config.toml
encoder_drop_path = 0.05
text_encoder_qk_norm = true
muon_scale = "spectral"
Rows from block 4 of the audio encoder of a small contrastive audio-text model, named by matrix and row number. Rows with one number belong to one neuron. Each number is 50 + 15 x the weight over its row's rms, rounded and kept within 0 to 99. All counts start at 0. After the name is the row's rms in percent of the matrix's.
After each neuron's rows are labels from the 100 clips, of 14976, where the neuron reaches its highest value: "peak in band" is the frequency band that holds the peak. Only what is clearly more common there than usual is listed. The data: single notes of musical instruments (NSynth). In brackets: how many of the 100.
# fc1: MLP up (encoder.blocks.4.mlp.fc1.weight, 384x192), inputs 96-191
# fc2: MLP down (encoder.blocks.4.mlp.fc2.weight, 192x384, transposed), outputs 96-191

fc1.27 107:55 64 61 60 38 46 38 36 43 47 68 46 69 58 47 47 65 38 81 45 49 63 70 38 35 60 30 49 81 71 60 46 40 49 52 46 31 78 42 63 41 58 56 68 56 59 43 39 65 39 21 79 64 56 45 61 12 29 38 43 58 31 58 49 27 45 49 53 47 64 54 52 58 53 48 86 47 77 10 41 64 87 33 45 38 75 56 71 14 44 51 48 26 32 57 55
fc2.27 113:52 37 41 67 34 30 62 31 39 55 32 46 39 39 37 76 65 30 47 46 35 17 45 63 70 53 40 47 65 38 68 52 26 64 54 31 44 43 22 61 62 54 54 47 46 19 28 58 50 49 67 64 56 80 27 49 50 65 37 48 41 75 65 57 60 33 57 21 35 51 46 32 52 57 75 30 22 27 84 69 57 57 55 48 48 33 64 49 52 31 56 90 64 74 53 28
peak in band: 4000 to 8000 Hz (99)

fc1.112 109:47 56 73 46 69 60 72 54 34 64 46 23 26 55 61 27 63 40 65 79 78 43 29 69 49 41 28 69 58 64 49 44 50 46 44 36 44 69 59 53 42 78 21 60 66 61 64 63 22 67 62 47 45 42 35 44 24 44 57 39 67 23 19 49 27 49 56 67 65 55 76 59 45 39 32 65 38 45 48 51 67 55 26 38 46 28 44 51 59 47 47 35 66 32 27 29
fc2.112 120:59 41 54 27 75 42 39 58 48 38 59 23 53 51 67 68 35 61 50 74 61 66 35 55 63 45 67 60 46 41 34 33 17 57 65 47 35 45 50 50 13 55 32 73 59 61 67 45 30 54 40 35 79 52 81 62 35 67 39 32 41 47 45 49 59 63 43 61 43 47 40 53 50 42 84 72 41 29 36 58 66 61 41 48 60 56 39 66 30 75 61 25 94 61 40 36
peak in band: 2000 to 4000 Hz (80)

fc1.325 106:22 76 69 62 34 69 63 73 18 64 48 56 53 59 25 50 59 38 61 32 49 45 60 58 39 71 72 60 52 33 55 35 35 59 53 45 35 25 17 49 52 64 37 71 61 85 59 66 39 53 31 53 47 43 53 54 59 56 32 33 42 50 39 65 45 71 19 32 43 31 53 71 44 39 64 59 44 23 41 52 49 47 49 87 28 48 42 53 44 38 42 43 69 44 49 64
fc2.325 097:39 68 34 45 22 45 61 64 74 47 72 11 31 49 56 41 36 37 68 21 49 71 29 60 58 44 52 72 53 35 54 29 42 55 54 30 38 64 43 61 30 42 69 53 59 43 37 78 40 48 36 41 17 29 52 41 34 32 20 41 50 53 60 40 40 36 34 40 52 55 25 51 59 43 40 44 35 39 36 54 36 56 42 65 50 71 58 22 35 47 50 45 44 39 48 39
peak in band: 4000 to 8000 Hz (74)

fc1.211 111:45 53 68 51 32 52 38 78 44 26 48 54 68 41 44 38 36 35 57 83 36 52 38 29 49 44 45 54 22 42 43 45 63 49 42 21 35 53 82 32 50 93 46 42 42 47 88 36 59 58 42 67 56 36 78 35 53 54 50 56 40 40 32 28 38 59 44 34 60 68 67 38 45 35 70 36 74 52 63 34 45 70 50 14 47 29 50 31 58 57 50 50 68 51 16 72
fc2.211 109:69 52 67 29 60 54 62 66 42 57 69 70 65 67 31 57 33 56 50 59 64 61 70 49 39 50 46 46 39 52 54 59 47 50 51 41 42 38 63 36 33 35 46 47 55 55 82 64 18 50 54 53 38 80 83 57 80 22 47 59 48 45 62 46 44 68 29 54 76 54 50 64 50 48 51 52 67 41 50 45 62 42 39 49 60 43 53 33 56 51 71 57 81 56 17 36
peak in band: 2000 to 4000 Hz (83)

fc1.304 082:33 67 48 55 60 45 53 65 67 53 61 60 65 44 58 53 46 19 64 46 79 33 27 56 51 57 30 24 37 46 48 59 45 37 46 24 36 70 57 58 58 23 46 43 55 76 78 46 73 45 67 78 33 47 45 27 24 57 67 67 55 44 44 30 37 42 25 49 57 41 82 42 67 58 29 36 57 46 48 77 38 48 57 43 66 58 53 36 37 41 48 62 20 75 57 38
fc2.304 081:49 75 32 47 73 65 38 77 62 67 32 59 54 50 17 56 51 40 20 59 73 63 55 38 53 32 48 61 57 53 61 41 32 32 40 65 64 51 47 54 57 64 67 46 17 50 34 70 44 62 63 54 32 59 57 61 18 19 47 74 46 45 48 46 50 60 66 67 54 45 28 63 52 51 31 61 27 58 51 57 40 36 43 80 41 45 70 15 66 56 32 35 71 69 32 40
peak in band: 250 to 500 Hz (94)

fc1.341 099:27 51 60 54 67 38 45 35 61 42 49 60 70 51 51 28 68 60 61 35 50 57 49 42 38 73 65 74 93 64 67 67 66 45 38 71 64 63 50 56 71 56 27 38 67 36 45 47 83 61 54 53 12 62 62 71 36 59 41 39 30 51 35 41 59 25 30 43 61 56 46 30 74 00 32 51 59 51 64 55 56 34 29 47 55 68 32 72 66 58 39 49 47 51 66 77
fc2.341 110:54 41 53 61 41 50 45 74 50 36 67 50 73 39 46 63 82 43 42 77 45 42 59 18 58 62 41 28 51 51 33 54 51 64 50 41 52 45 74 59 52 56 78 67 53 43 60 58 51 42 63 46 72 33 48 29 47 41 41 33 62 44 52 36 39 34 44 60 40 42 59 50 48 77 48 30 68 61 49 70 77 60 33 50 37 61 49 61 81 16 56 73 75 39 36 23
peak in band: 250 to 500 Hz (66)

fc1.83 126:58 55 54 65 61 61 32 57 23 42 56 55 31 47 50 47 43 51 25 39 49 60 47 35 32 49 42 31 46 44 48 64 70 52 67 24 55 61 52 35 36 56 32 38 18 34 40 58 65 48 63 32 57 61 66 46 25 92 48 43 59 50 54 53 33 66 58 49 38 68 36 59 57 63 57 34 60 52 38 70 50 64 17 28 52 65 31 32 66 54 66 52 62 41 66 64
fc2.83 121:55 41 48 46 84 49 49 64 56 57 36 37 48 72 45 61 68 36 52 42 44 66 57 45 42 42 54 89 33 50 37 69 51 34 54 79 63 78 70 60 55 53 67 51 52 51 54 43 78 28 73 34 83 65 39 64 70 64 37 62 78 57 73 53 45 82 56 60 84 88 52 74 80 63 52 78 59 52 48 52 60 66 64 52 39 60 57 23 66 56 62 45 69 54 56 36
peak in band: 4000 to 8000 Hz (61)

fc1.286 113:41 41 69 51 22 35 52 54 57 67 76 45 41 63 60 56 57 51 44 46 60 36 61 48 20 44 68 68 67 68 41 54 50 36 40 33 47 45 40 47 52 42 55 21 58 72 61 39 48 72 83 68 68 57 77 46 37 49 45 56 67 50 79 75 43 35 78 56 35 21 56 28 31 70 66 67 40 40 55 38 23 34 57 50 14 76 38 44 33 67 48 49 42 69 52 48
fc2.286 111:68 63 66 52 47 73 58 62 52 61 38 51 25 54 46 58 62 48 62 35 47 43 10 46 22 56 91 36 45 67 60 73 60 63 49 39 70 65 56 61 63 69 42 39 54 64 20 49 52 45 70 57 41 39 64 44 71 39 65 51 73 43 54 43 46 57 39 71 42 70 55 51 57 31 39 61 57 87 63 42 96 40 50 38 76 58 64 16 53 44 50 66 37 66 48 64
peak in band: 1000 to 2000 Hz (78)

fc1.278 104:42 60 49 50 45 47 47 28 75 35 32 45 45 52 40 47 77 56 41 19 55 53 73 48 49 77 45 55 70 89 75 54 27 61 50 39 66 08 52 51 39 67 82 64 56 42 34 68 54 39 57 60 52 47 62 47 49 40 48 46 40 25 38 73 23 47 66 50 29 52 40 48 54 72 50 46 41 19 23 53 57 42 31 33 53 58 62 53 46 43 54 73 70 49 33 49
fc2.278 106:52 35 37 50 65 23 33 46 46 51 42 72 75 66 64 53 53 33 39 39 40 24 46 61 59 42 61 62 38 34 49 24 45 38 59 57 31 40 40 29 53 39 71 73 60 65 43 70 69 72 52 77 56 59 32 49 60 43 54 40 38 60 42 44 74 49 25 34 23 42 68 61 54 65 82 66 40 28 63 56 34 45 65 33 23 46 46 72 44 59 40 30 78 51 48 26
peak in band: 4000 to 8000 Hz (64)

fc1.255 088:34 36 49 50 58 69 49 57 50 54 34 36 70 67 34 60 57 49 67 62 74 52 55 53 33 16 47 63 64 49 56 61 66 50 70 45 48 50 70 55 36 49 48 99 70 55 66 41 20 41 47 63 42 41 89 51 29 50 57 75 73 51 57 64 67 64 67 31 27 58 39 60 46 72 35 44 43 61 54 54 54 46 35 52 23 83 81 70 48 47 40 71 31 36 40 19
fc2.255 089:55 56 58 33 38 15 62 48 46 52 37 54 26 15 67 31 64 41 40 29 54 31 48 44 58 54 62 12 57 60 37 57 07 44 42 73 44 38 30 67 63 62 63 70 30 66 48 50 36 43 30 66 49 39 31 32 66 47 44 62 58 61 47 29 39 45 72 19 60 49 62 70 44 72 43 69 37 79 60 47 74 34 30 59 76 23 28 32 44 45 29 41 46 55 52 28
peak in band: 4000 to 8000 Hz (55)

fc1.270 093:39 40 49 33 49 40 42 39 62 61 39 35 29 64 56 54 34 77 64 60 51 61 91 38 60 70 36 44 34 49 49 53 43 48 82 53 45 42 45 57 51 31 44 50 63 60 50 61 56 24 60 46 73 25 42 50 76 44 56 57 50 20 29 41 45 58 70 35 42 46 26 17 56 76 40 52 69 60 47 27 50 65 65 62 24 52 30 81 36 39 38 51 46 40 39 49
fc2.270 096:18 62 57 41 48 35 39 56 51 38 50 39 47 55 43 46 40 00 48 51 58 51 75 63 48 65 37 67 51 45 57 47 47 48 64 45 36 27 53 41 33 48 32 49 81 52 45 59 54 41 42 41 32 54 46 36 58 44 54 42 60 45 50 54 47 37 56 49 54 49 20 92 50 37 18 38 60 45 67 64 36 37 55 52 47 40 85 58 54 48 38 63 27 53 88 33
peak in band: 4000 to 8000 Hz (52)

fc1.216 114:62 18 32 37 47 48 68 57 72 66 63 59 68 46 43 45 51 59 66 72 40 42 33 77 59 55 83 25 76 75 70 35 12 60 51 22 60 51 71 49 20 58 54 43 45 79 37 57 24 23 39 56 39 53 52 50 58 80 54 51 73 57 75 30 57 44 61 52 48 27 72 55 44 38 36 45 34 34 23 35 50 53 55 53 33 60 38 42 36 53 65 44 51 58 36 70
fc2.216 115:62 53 63 46 68 69 55 68 59 45 33 36 46 63 67 60 49 50 68 40 55 30 70 58 44 41 35 42 46 39 33 78 47 50 65 59 23 43 49 64 84 55 44 24 37 80 61 53 57 37 41 47 44 53 27 47 68 47 47 39 59 24 46 59 42 64 51 47 15 24 52 66 52 50 64 53 77 47 48 48 15 47 37 34 45 37 57 47 56 78 42 58 77 64 57 49
peak in band: 2000 to 4000 Hz (69)

fc1.189 100:43 58 37 61 56 60 72 41 33 65 41 48 44 60 36 47 73 32 34 67 62 62 50 52 47 35 30 41 69 59 30 79 30 24 52 58 29 30 53 62 77 40 34 85 76 41 39 69 57 47 52 65 55 53 79 26 41 18 41 40 46 63 29 54 42 32 46 56 28 52 44 53 56 44 81 46 25 55 57 37 18 43 38 38 50 49 73 25 28 58 64 20 73 23 34 46
fc2.189 097:57 40 31 68 54 71 39 62 61 25 77 44 49 41 74 57 54 39 73 62 35 58 55 51 59 53 59 59 39 70 72 13 47 39 33 49 45 38 62 56 14 66 63 31 50 42 41 61 48 63 58 45 45 39 33 44 59 39 51 14 56 52 53 34 53 78 55 46 51 49 37 61 62 37 65 78 32 44 58 76 59 75 67 50 69 53 33 33 76 37 51 56 53 29 73 56
peak in band: 4000 to 8000 Hz (100)

fc1.148 109:61 51 55 68 60 53 48 46 70 51 46 80 70 81 59 27 49 17 66 87 55 43 53 54 39 69 61 69 54 60 69 29 49 64 63 34 69 47 30 64 44 54 46 52 57 61 71 68 52 51 36 63 34 47 55 17 51 49 34 67 31 50 48 60 63 48 22 48 43 37 56 59 37 56 49 29 37 50 26 27 54 54 57 30 57 41 43 47 64 53 80 16 78 61 49 50
fc2.148 121:41 40 46 37 54 37 47 39 55 63 59 40 54 49 79 52 53 46 35 31 66 40 69 59 46 59 39 69 47 29 60 19 33 45 42 57 34 36 44 74 00 31 51 63 46 64 67 58 58 44 42 61 58 55 32 41 65 41 31 50 82 40 35 29 30 42 63 53 32 62 76 47 67 56 72 62 65 38 54 74 42 44 53 35 27 71 53 29 48 60 72 50 57 52 53 35
peak in band: 4000 to 8000 Hz (82)

fc1.199 105:30 41 41 68 53 61 22 52 59 35 42 42 31 51 69 44 61 56 34 24 41 80 47 65 51 63 64 57 60 75 63 44 37 87 47 34 59 48 70 36 60 36 48 45 55 83 57 47 65 39 65 49 44 60 50 64 60 84 51 24 90 29 46 63 58 30 41 39 75 40 12 57 42 58 52 57 20 44 49 44 41 49 79 27 60 48 60 68 33 58 50 33 26 53 47 13
fc2.199 106:57 31 59 39 51 40 58 55 41 51 29 54 59 58 33 38 47 65 68 39 27 71 44 46 69 61 39 27 34 37 59 26 38 68 30 61 46 43 34 52 25 49 45 37 50 33 48 48 44 34 33 46 65 32 58 22 58 29 28 67 58 55 40 65 81 76 44 29 48 40 78 33 39 25 50 56 39 98 50 45 33 53 42 71 32 62 51 26 46 47 77 74 40 61 36 56
peak in band: 2000 to 4000 Hz (70)

fc1.221 100:43 61 33 45 61 63 55 50 48 32 48 45 55 57 63 65 41 45 52 06 70 35 39 26 38 53 52 58 82 48 72 60 55 46 41 43 47 50 52 73 27 75 27 99 22 61 55 45 43 53 50 63 45 55 67 46 38 83 46 52 56 57 41 36 78 28 40 23 62 47 44 53 62 28 55 70 59 50 70 67 44 55 47 57 57 40 43 52 48 69 70 79 52 64 55 34
fc2.221 090:50 42 58 72 48 16 39 59 46 58 75 42 55 28 47 61 69 58 42 76 64 43 47 42 48 66 57 68 53 58 42 30 67 44 55 53 53 41 47 51 41 46 51 66 30 19 35 59 60 44 56 67 42 48 42 20 39 24 47 47 61 49 45 41 61 49 83 48 54 26 49 72 44 69 50 31 36 37 63 23 67 64 19 67 41 50 46 74 25 32 51 45 39 48 40 08
peak in band: 4000 to 8000 Hz (54)

fc1.113 105:53 41 28 40 38 59 39 51 66 50 65 41 63 43 57 27 26 74 57 77 40 58 33 34 35 51 61 44 95 34 35 30 36 66 42 44 65 26 18 42 43 47 42 61 48 64 55 57 67 39 49 60 43 34 36 57 41 45 43 52 64 78 51 55 17 26 31 41 27 53 51 40 62 43 50 59 24 66 48 36 48 75 62 51 46 36 50 41 42 77 42 19 56 34 51 06
fc2.113 111:57 37 50 40 58 52 50 41 52 46 12 72 54 65 31 59 44 67 28 45 59 31 80 67 49 42 48 42 46 69 55 73 67 76 48 34 61 52 59 53 21 38 56 33 75 83 50 46 42 65 29 36 65 52 35 45 59 50 45 57 40 47 35 23 62 70 69 31 44 54 43 50 46 40 40 48 27 34 43 59 64 48 38 52 70 67 38 39 54 31 65 58 35 73 48 48
peak in band: 2000 to 4000 Hz (60)

fc1.284 103:69 42 58 36 33 44 58 81 71 67 52 49 25 52 26 40 30 46 51 58 49 61 65 47 45 66 35 33 21 37 42 46 47 37 41 45 60 67 52 24 42 48 35 31 57 68 67 66 67 61 55 52 46 48 91 84 41 95 62 35 56 73 63 44 44 64 41 39 32 56 45 48 56 62 47 70 34 38 33 53 48 40 44 79 37 53 68 45 72 46 44 56 60 61 73 67
fc2.284 109:59 55 42 47 65 55 35 46 52 58 36 53 30 58 57 42 45 69 37 26 69 49 59 35 51 49 37 27 17 75 34 37 34 67 64 88 43 05 64 45 51 42 77 51 29 48 59 58 46 74 66 34 78 62 10 43 36 24 53 48 14 43 65 67 71 50 80 30 72 63 48 62 44 45 34 63 44 54 60 34 44 44 52 34 44 33 74 85 34 44 33 43 46 52 47 61
peak in band: 1000 to 2000 Hz (80)

fc1.111 083:50 25 51 71 34 62 59 73 41 44 72 53 56 40 26 63 45 38 38 60 42 69 51 39 31 50 74 30 94 33 59 38 41 69 30 52 52 72 46 47 41 49 50 48 54 34 26 54 58 59 52 55 48 61 54 61 58 47 57 67 62 55 11 58 52 46 48 33 24 55 43 30 60 46 49 30 49 40 30 46 65 51 66 53 56 57 47 43 46 35 51 37 40 50 34 22
fc2.111 079:76 71 39 23 47 62 29 48 20 47 45 59 42 44 47 75 22 57 72 40 55 31 52 38 65 58 54 40 39 33 55 42 31 65 58 65 45 20 55 33 48 26 13 37 67 63 34 24 46 59 55 24 56 41 55 56 41 68 35 33 63 41 57 52 65 56 49 52 63 53 47 67 42 69 28 48 55 36 52 85 51 52 69 71 24 74 31 45 16 56 60 41 34 46 51 32
peak in band: 1000 to 2000 Hz (77)

fc1.122 094:81 11 34 27 35 53 36 44 64 37 71 62 43 62 42 45 22 56 62 52 44 27 42 83 51 48 30 43 51 36 45 62 33 56 40 74 52 53 54 50 72 65 40 63 33 75 54 40 82 37 48 45 47 59 57 58 64 37 38 56 06 49 54 68 33 58 41 59 36 58 40 47 59 79 78 53 32 54 38 36 53 58 34 64 51 56 56 72 63 35 35 55 43 37 46 29
fc2.122 100:38 61 38 71 40 40 56 50 33 39 62 49 55 05 74 09 32 67 33 40 62 30 46 60 37 52 44 64 59 43 21 59 27 50 49 52 47 49 62 34 63 47 45 47 42 41 52 17 25 41 55 56 80 65 36 44 38 41 47 53 40 29 49 47 48 62 66 55 53 68 40 40 54 71 59 41 38 61 34 50 55 73 52 69 43 24 47 38 57 45 55 40 27 75 69 45
peak in band: 2000 to 4000 Hz (70)

fc1.308 089:51 44 26 36 34 91 52 69 40 51 40 32 25 44 39 50 70 68 60 55 56 58 40 56 64 35 55 74 67 44 35 28 42 55 50 61 68 27 38 62 57 31 57 56 61 89 47 28 55 74 62 51 46 46 55 64 24 60 49 62 44 27 35 44 69 63 39 41 34 36 44 37 37 62 69 57 50 38 52 55 48 33 57 53 29 61 44 66 83 51 48 41 42 34 42 41
fc2.308 095:37 44 48 30 26 52 38 40 60 19 71 63 46 72 77 44 77 61 61 48 38 60 68 38 65 52 54 44 96 41 24 54 51 50 47 41 47 48 51 50 39 68 39 61 13 30 57 25 47 70 08 41 53 37 54 68 63 58 27 38 47 37 80 60 59 33 31 57 74 65 47 74 61 41 52 33 53 40 47 60 71 49 67 66 57 39 70 53 36 44 22 38 51 46 44 67
peak in band: 1000 to 2000 Hz (91)

fc1.197 102:39 54 41 49 66 32 52 49 50 53 41 80 46 56 60 57 57 62 41 71 61 54 49 19 58 52 53 46 40 81 47 55 87 61 49 69 73 57 71 64 86 36 54 48 58 47 57 55 46 39 59 45 52 25 40 64 44 28 51 74 62 45 57 02 53 27 30 35 31 40 39 26 76 63 39 51 45 65 53 43 75 72 28 70 57 73 25 42 63 51 55 27 56 41 36 43
fc2.197 100:71 53 39 37 42 32 57 25 47 67 61 17 53 52 29 62 27 34 56 15 48 49 15 60 52 51 36 38 05 30 42 28 60 27 62 63 45 23 63 33 22 38 24 39 26 55 43 57 44 45 49 63 40 66 40 65 61 47 65 40 37 61 63 47 34 46 45 44 74 71 45 67 30 45 66 51 39 37 36 47 46 76 37 72 42 59 76 33 43 33 63 47 61 46 46 80
peak in band: 4000 to 8000 Hz (51)

fc1.39 083:37 77 38 50 45 59 41 54 60 28 48 77 60 58 35 80 53 67 56 67 72 61 46 55 46 39 47 53 41 57 43 58 65 36 37 38 62 62 33 61 66 39 43 45 40 62 51 72 48 43 26 67 71 44 37 78 60 34 78 82 64 46 31 23 44 38 15 39 54 12 48 58 49 51 60 42 12 55 48 53 40 44 30 49 64 49 59 49 47 40 62 60 71 31 51 33
fc2.39 084:49 40 61 50 55 33 15 42 50 63 30 38 43 78 49 35 25 58 41 29 52 39 40 49 47 44 49 54 49 51 60 40 40 55 51 37 48 31 47 54 43 59 93 26 22 47 57 33 60 70 44 40 24 54 58 29 41 75 53 75 55 39 75 54 33 42 41 35 43 26 54 64 35 70 57 21 69 51 48 40 29 29 47 60 48 74 61 28 55 50 33 48 50 66 57 36
peak in band: 4000 to 8000 Hz (80)

fc1.0 084:43 69 43 55 36 67 57 70 56 38 31 50 78 27 71 39 64 67 81 43 15 25 58 55 16 35 50 65 58 47 57 76 54 38 57 48 69 34 53 44 81 49 33 66 45 29 48 45 39 70 50 45 33 39 62 55 45 80 78 44 41 47 49 51 31 34 48 56 61 45 74 65 40 26 18 30 47 55 57 39 50 51 30 10 59 40 55 45 41 64 59 62 54 43 28 47
fc2.0 082:67 64 15 60 55 36 55 60 39 18 59 62 42 30 47 47 50 37 41 34 38 51 45 61 54 53 49 39 55 31 71 33 70 30 87 38 72 39 44 46 46 54 50 49 41 70 43 62 71 39 75 46 42 33 56 48 42 53 38 40 67 23 68 64 65 49 25 39 45 67 44 43 74 52 21 69 84 11 39 40 40 34 26 40 35 63 34 32 18 46 37 47 62 54 41 34
peak in band: 2000 to 4000 Hz (63)

fc1.119 085:60 80 65 57 62 50 54 53 27 39 44 33 55 31 39 27 28 39 60 67 52 68 49 29 31 16 63 40 50 61 42 65 66 66 66 53 50 62 50 52 58 36 38 58 56 39 74 59 68 31 28 42 48 82 57 77 56 32 33 58 67 32 33 53 20 53 76 53 35 33 21 66 47 51 31 44 60 31 45 56 76 23 57 40 87 23 69 43 51 52 51 68 49 42 42 30
fc2.119 083:37 14 68 40 35 18 35 54 53 56 53 24 29 58 58 39 96 41 74 67 32 66 74 41 42 44 63 73 67 51 25 25 44 30 46 43 46 67 60 49 47 46 46 42 56 76 48 51 40 59 89 63 36 48 68 41 62 57 53 54 49 78 35 37 42 15 44 35 53 63 42 64 70 64 75 49 37 54 27 20 58 52 47 47 52 42 47 64 39 48 40 31 32 78 68 62
peak in band: 250 to 500 Hz (94)

fc1.371 102:42 45 41 55 38 47 38 52 72 56 69 61 23 67 43 49 48 46 57 54 75 61 61 78 62 57 67 61 54 48 49 31 54 70 45 26 51 50 82 60 74 61 40 57 46 17 46 59 53 52 67 51 41 57 53 41 49 48 78 39 34 53 39 32 10 38 65 39 80 28 50 45 39 36 60 55 61 64 56 25 36 61 31 32 57 56 51 65 33 43 44 34 64 33 59 27
fc2.371 099:53 62 56 57 33 66 61 46 48 76 59 59 52 44 56 56 44 58 80 62 41 56 60 54 38 52 41 84 55 63 32 37 17 40 28 56 83 23 72 64 19 85 58 40 28 66 17 60 36 69 61 27 71 62 43 60 39 57 39 63 64 57 48 57 67 64 12 46 41 41 44 66 44 41 38 44 19 45 73 63 52 55 44 52 39 43 65 29 25 79 54 55 42 57 40 62
peak in band: 2000 to 4000 Hz (65)

fc1.301 116:41 39 51 41 54 55 23 58 47 66 48 60 72 46 33 44 43 54 54 36 43 75 73 45 73 57 53 74 92 71 50 59 53 62 44 47 41 61 16 52 53 47 63 37 44 58 40 38 61 68 52 74 68 59 43 74 70 56 79 41 55 34 23 33 47 45 27 59 71 41 60 37 40 29 67 68 68 76 35 63 61 21 22 45 50 46 73 65 66 50 45 46 32 59 44 46
fc2.301 116:31 55 46 50 19 80 48 60 49 71 28 60 55 37 62 45 74 29 55 54 70 45 68 43 38 49 50 44 76 52 39 68 39 43 56 58 50 67 53 53 77 69 40 42 45 64 18 33 55 38 43 63 15 26 31 58 38 60 47 26 30 73 47 46 91 45 56 41 55 59 52 65 75 71 31 61 52 54 40 56 21 69 51 25 55 34 40 66 45 41 30 70 75 56 39 59
peak in band: 1000 to 2000 Hz (73)

fc1.94 115:42 56 69 54 43 61 39 50 39 51 34 64 44 25 42 20 60 58 49 61 45 34 40 85 45 51 56 15 24 48 79 51 64 69 34 44 21 40 74 56 44 62 45 39 40 29 68 56 56 37 50 52 77 34 65 52 68 75 39 62 75 54 30 75 55 42 50 52 45 28 56 45 58 44 54 69 67 19 60 56 39 70 40 69 35 54 57 71 42 58 67 76 45 41 50 31
fc2.94 119:64 66 31 63 63 35 29 64 68 31 72 35 40 54 38 29 67 34 33 11 16 16 73 22 67 50 56 67 27 56 58 57 43 38 45 53 35 48 47 48 64 14 70 39 18 33 56 69 63 47 61 64 43 49 31 30 66 61 48 45 29 49 72 57 47 34 13 42 62 65 33 71 58 43 18 46 45 80 57 44 62 59 59 45 61 31 70 62 56 39 61 39 54 62 70 47
peak in band: 4000 to 8000 Hz (68)

fc1.54 100:53 47 46 46 50 31 49 42 36 75 33 46 41 37 49 21 55 45 42 80 55 47 62 62 62 34 59 53 58 50 38 60 34 48 59 55 46 26 57 53 66 63 52 89 49 63 26 72 77 74 49 68 59 63 58 36 34 53 37 67 41 68 28 33 49 54 61 81 37 49 35 54 53 69 37 66 28 27 67 50 50 50 28 49 53 37 29 51 48 58 40 32 51 62 53 27
fc2.54 109:51 63 58 61 64 14 62 59 43 43 50 37 54 63 40 71 48 39 44 74 43 10 79 46 51 52 54 65 44 49 43 28 51 46 41 27 57 25 64 70 42 63 57 38 73 57 48 55 64 56 63 30 44 55 50 54 48 67 23 41 47 29 27 81 40 82 40 64 33 62 17 58 59 55 82 59 19 42 55 43 61 64 60 43 41 48 65 60 30 50 48 47 60 30 71 63
peak in band: 4000 to 8000 Hz (84)

fc1.258 092:57 35 19 35 62 83 60 65 50 28 41 46 66 67 73 55 47 57 44 41 58 35 35 40 95 49 54 63 61 56 45 49 59 66 61 62 44 55 58 30 50 48 46 48 26 60 48 62 54 75 49 60 52 23 54 63 55 53 43 44 44 63 65 49 63 71 55 33 48 36 74 20 57 50 53 27 15 33 55 61 58 45 50 58 38 23 65 42 41 34 38 43 37 10 59 73
fc2.258 083:52 66 40 22 24 50 69 40 19 35 38 88 41 49 40 53 59 62 46 52 41 62 33 36 42 40 54 42 62 41 67 81 47 55 22 49 29 45 84 61 68 38 50 60 60 47 26 94 43 39 50 65 52 23 44 72 74 52 63 69 53 27 42 55 77 58 24 53 54 50 51 81 67 43 67 74 58 60 46 52 66 37 51 51 39 45 29 44 57 47 42 44 27 15 55 21
peak in band: 4000 to 8000 Hz (53)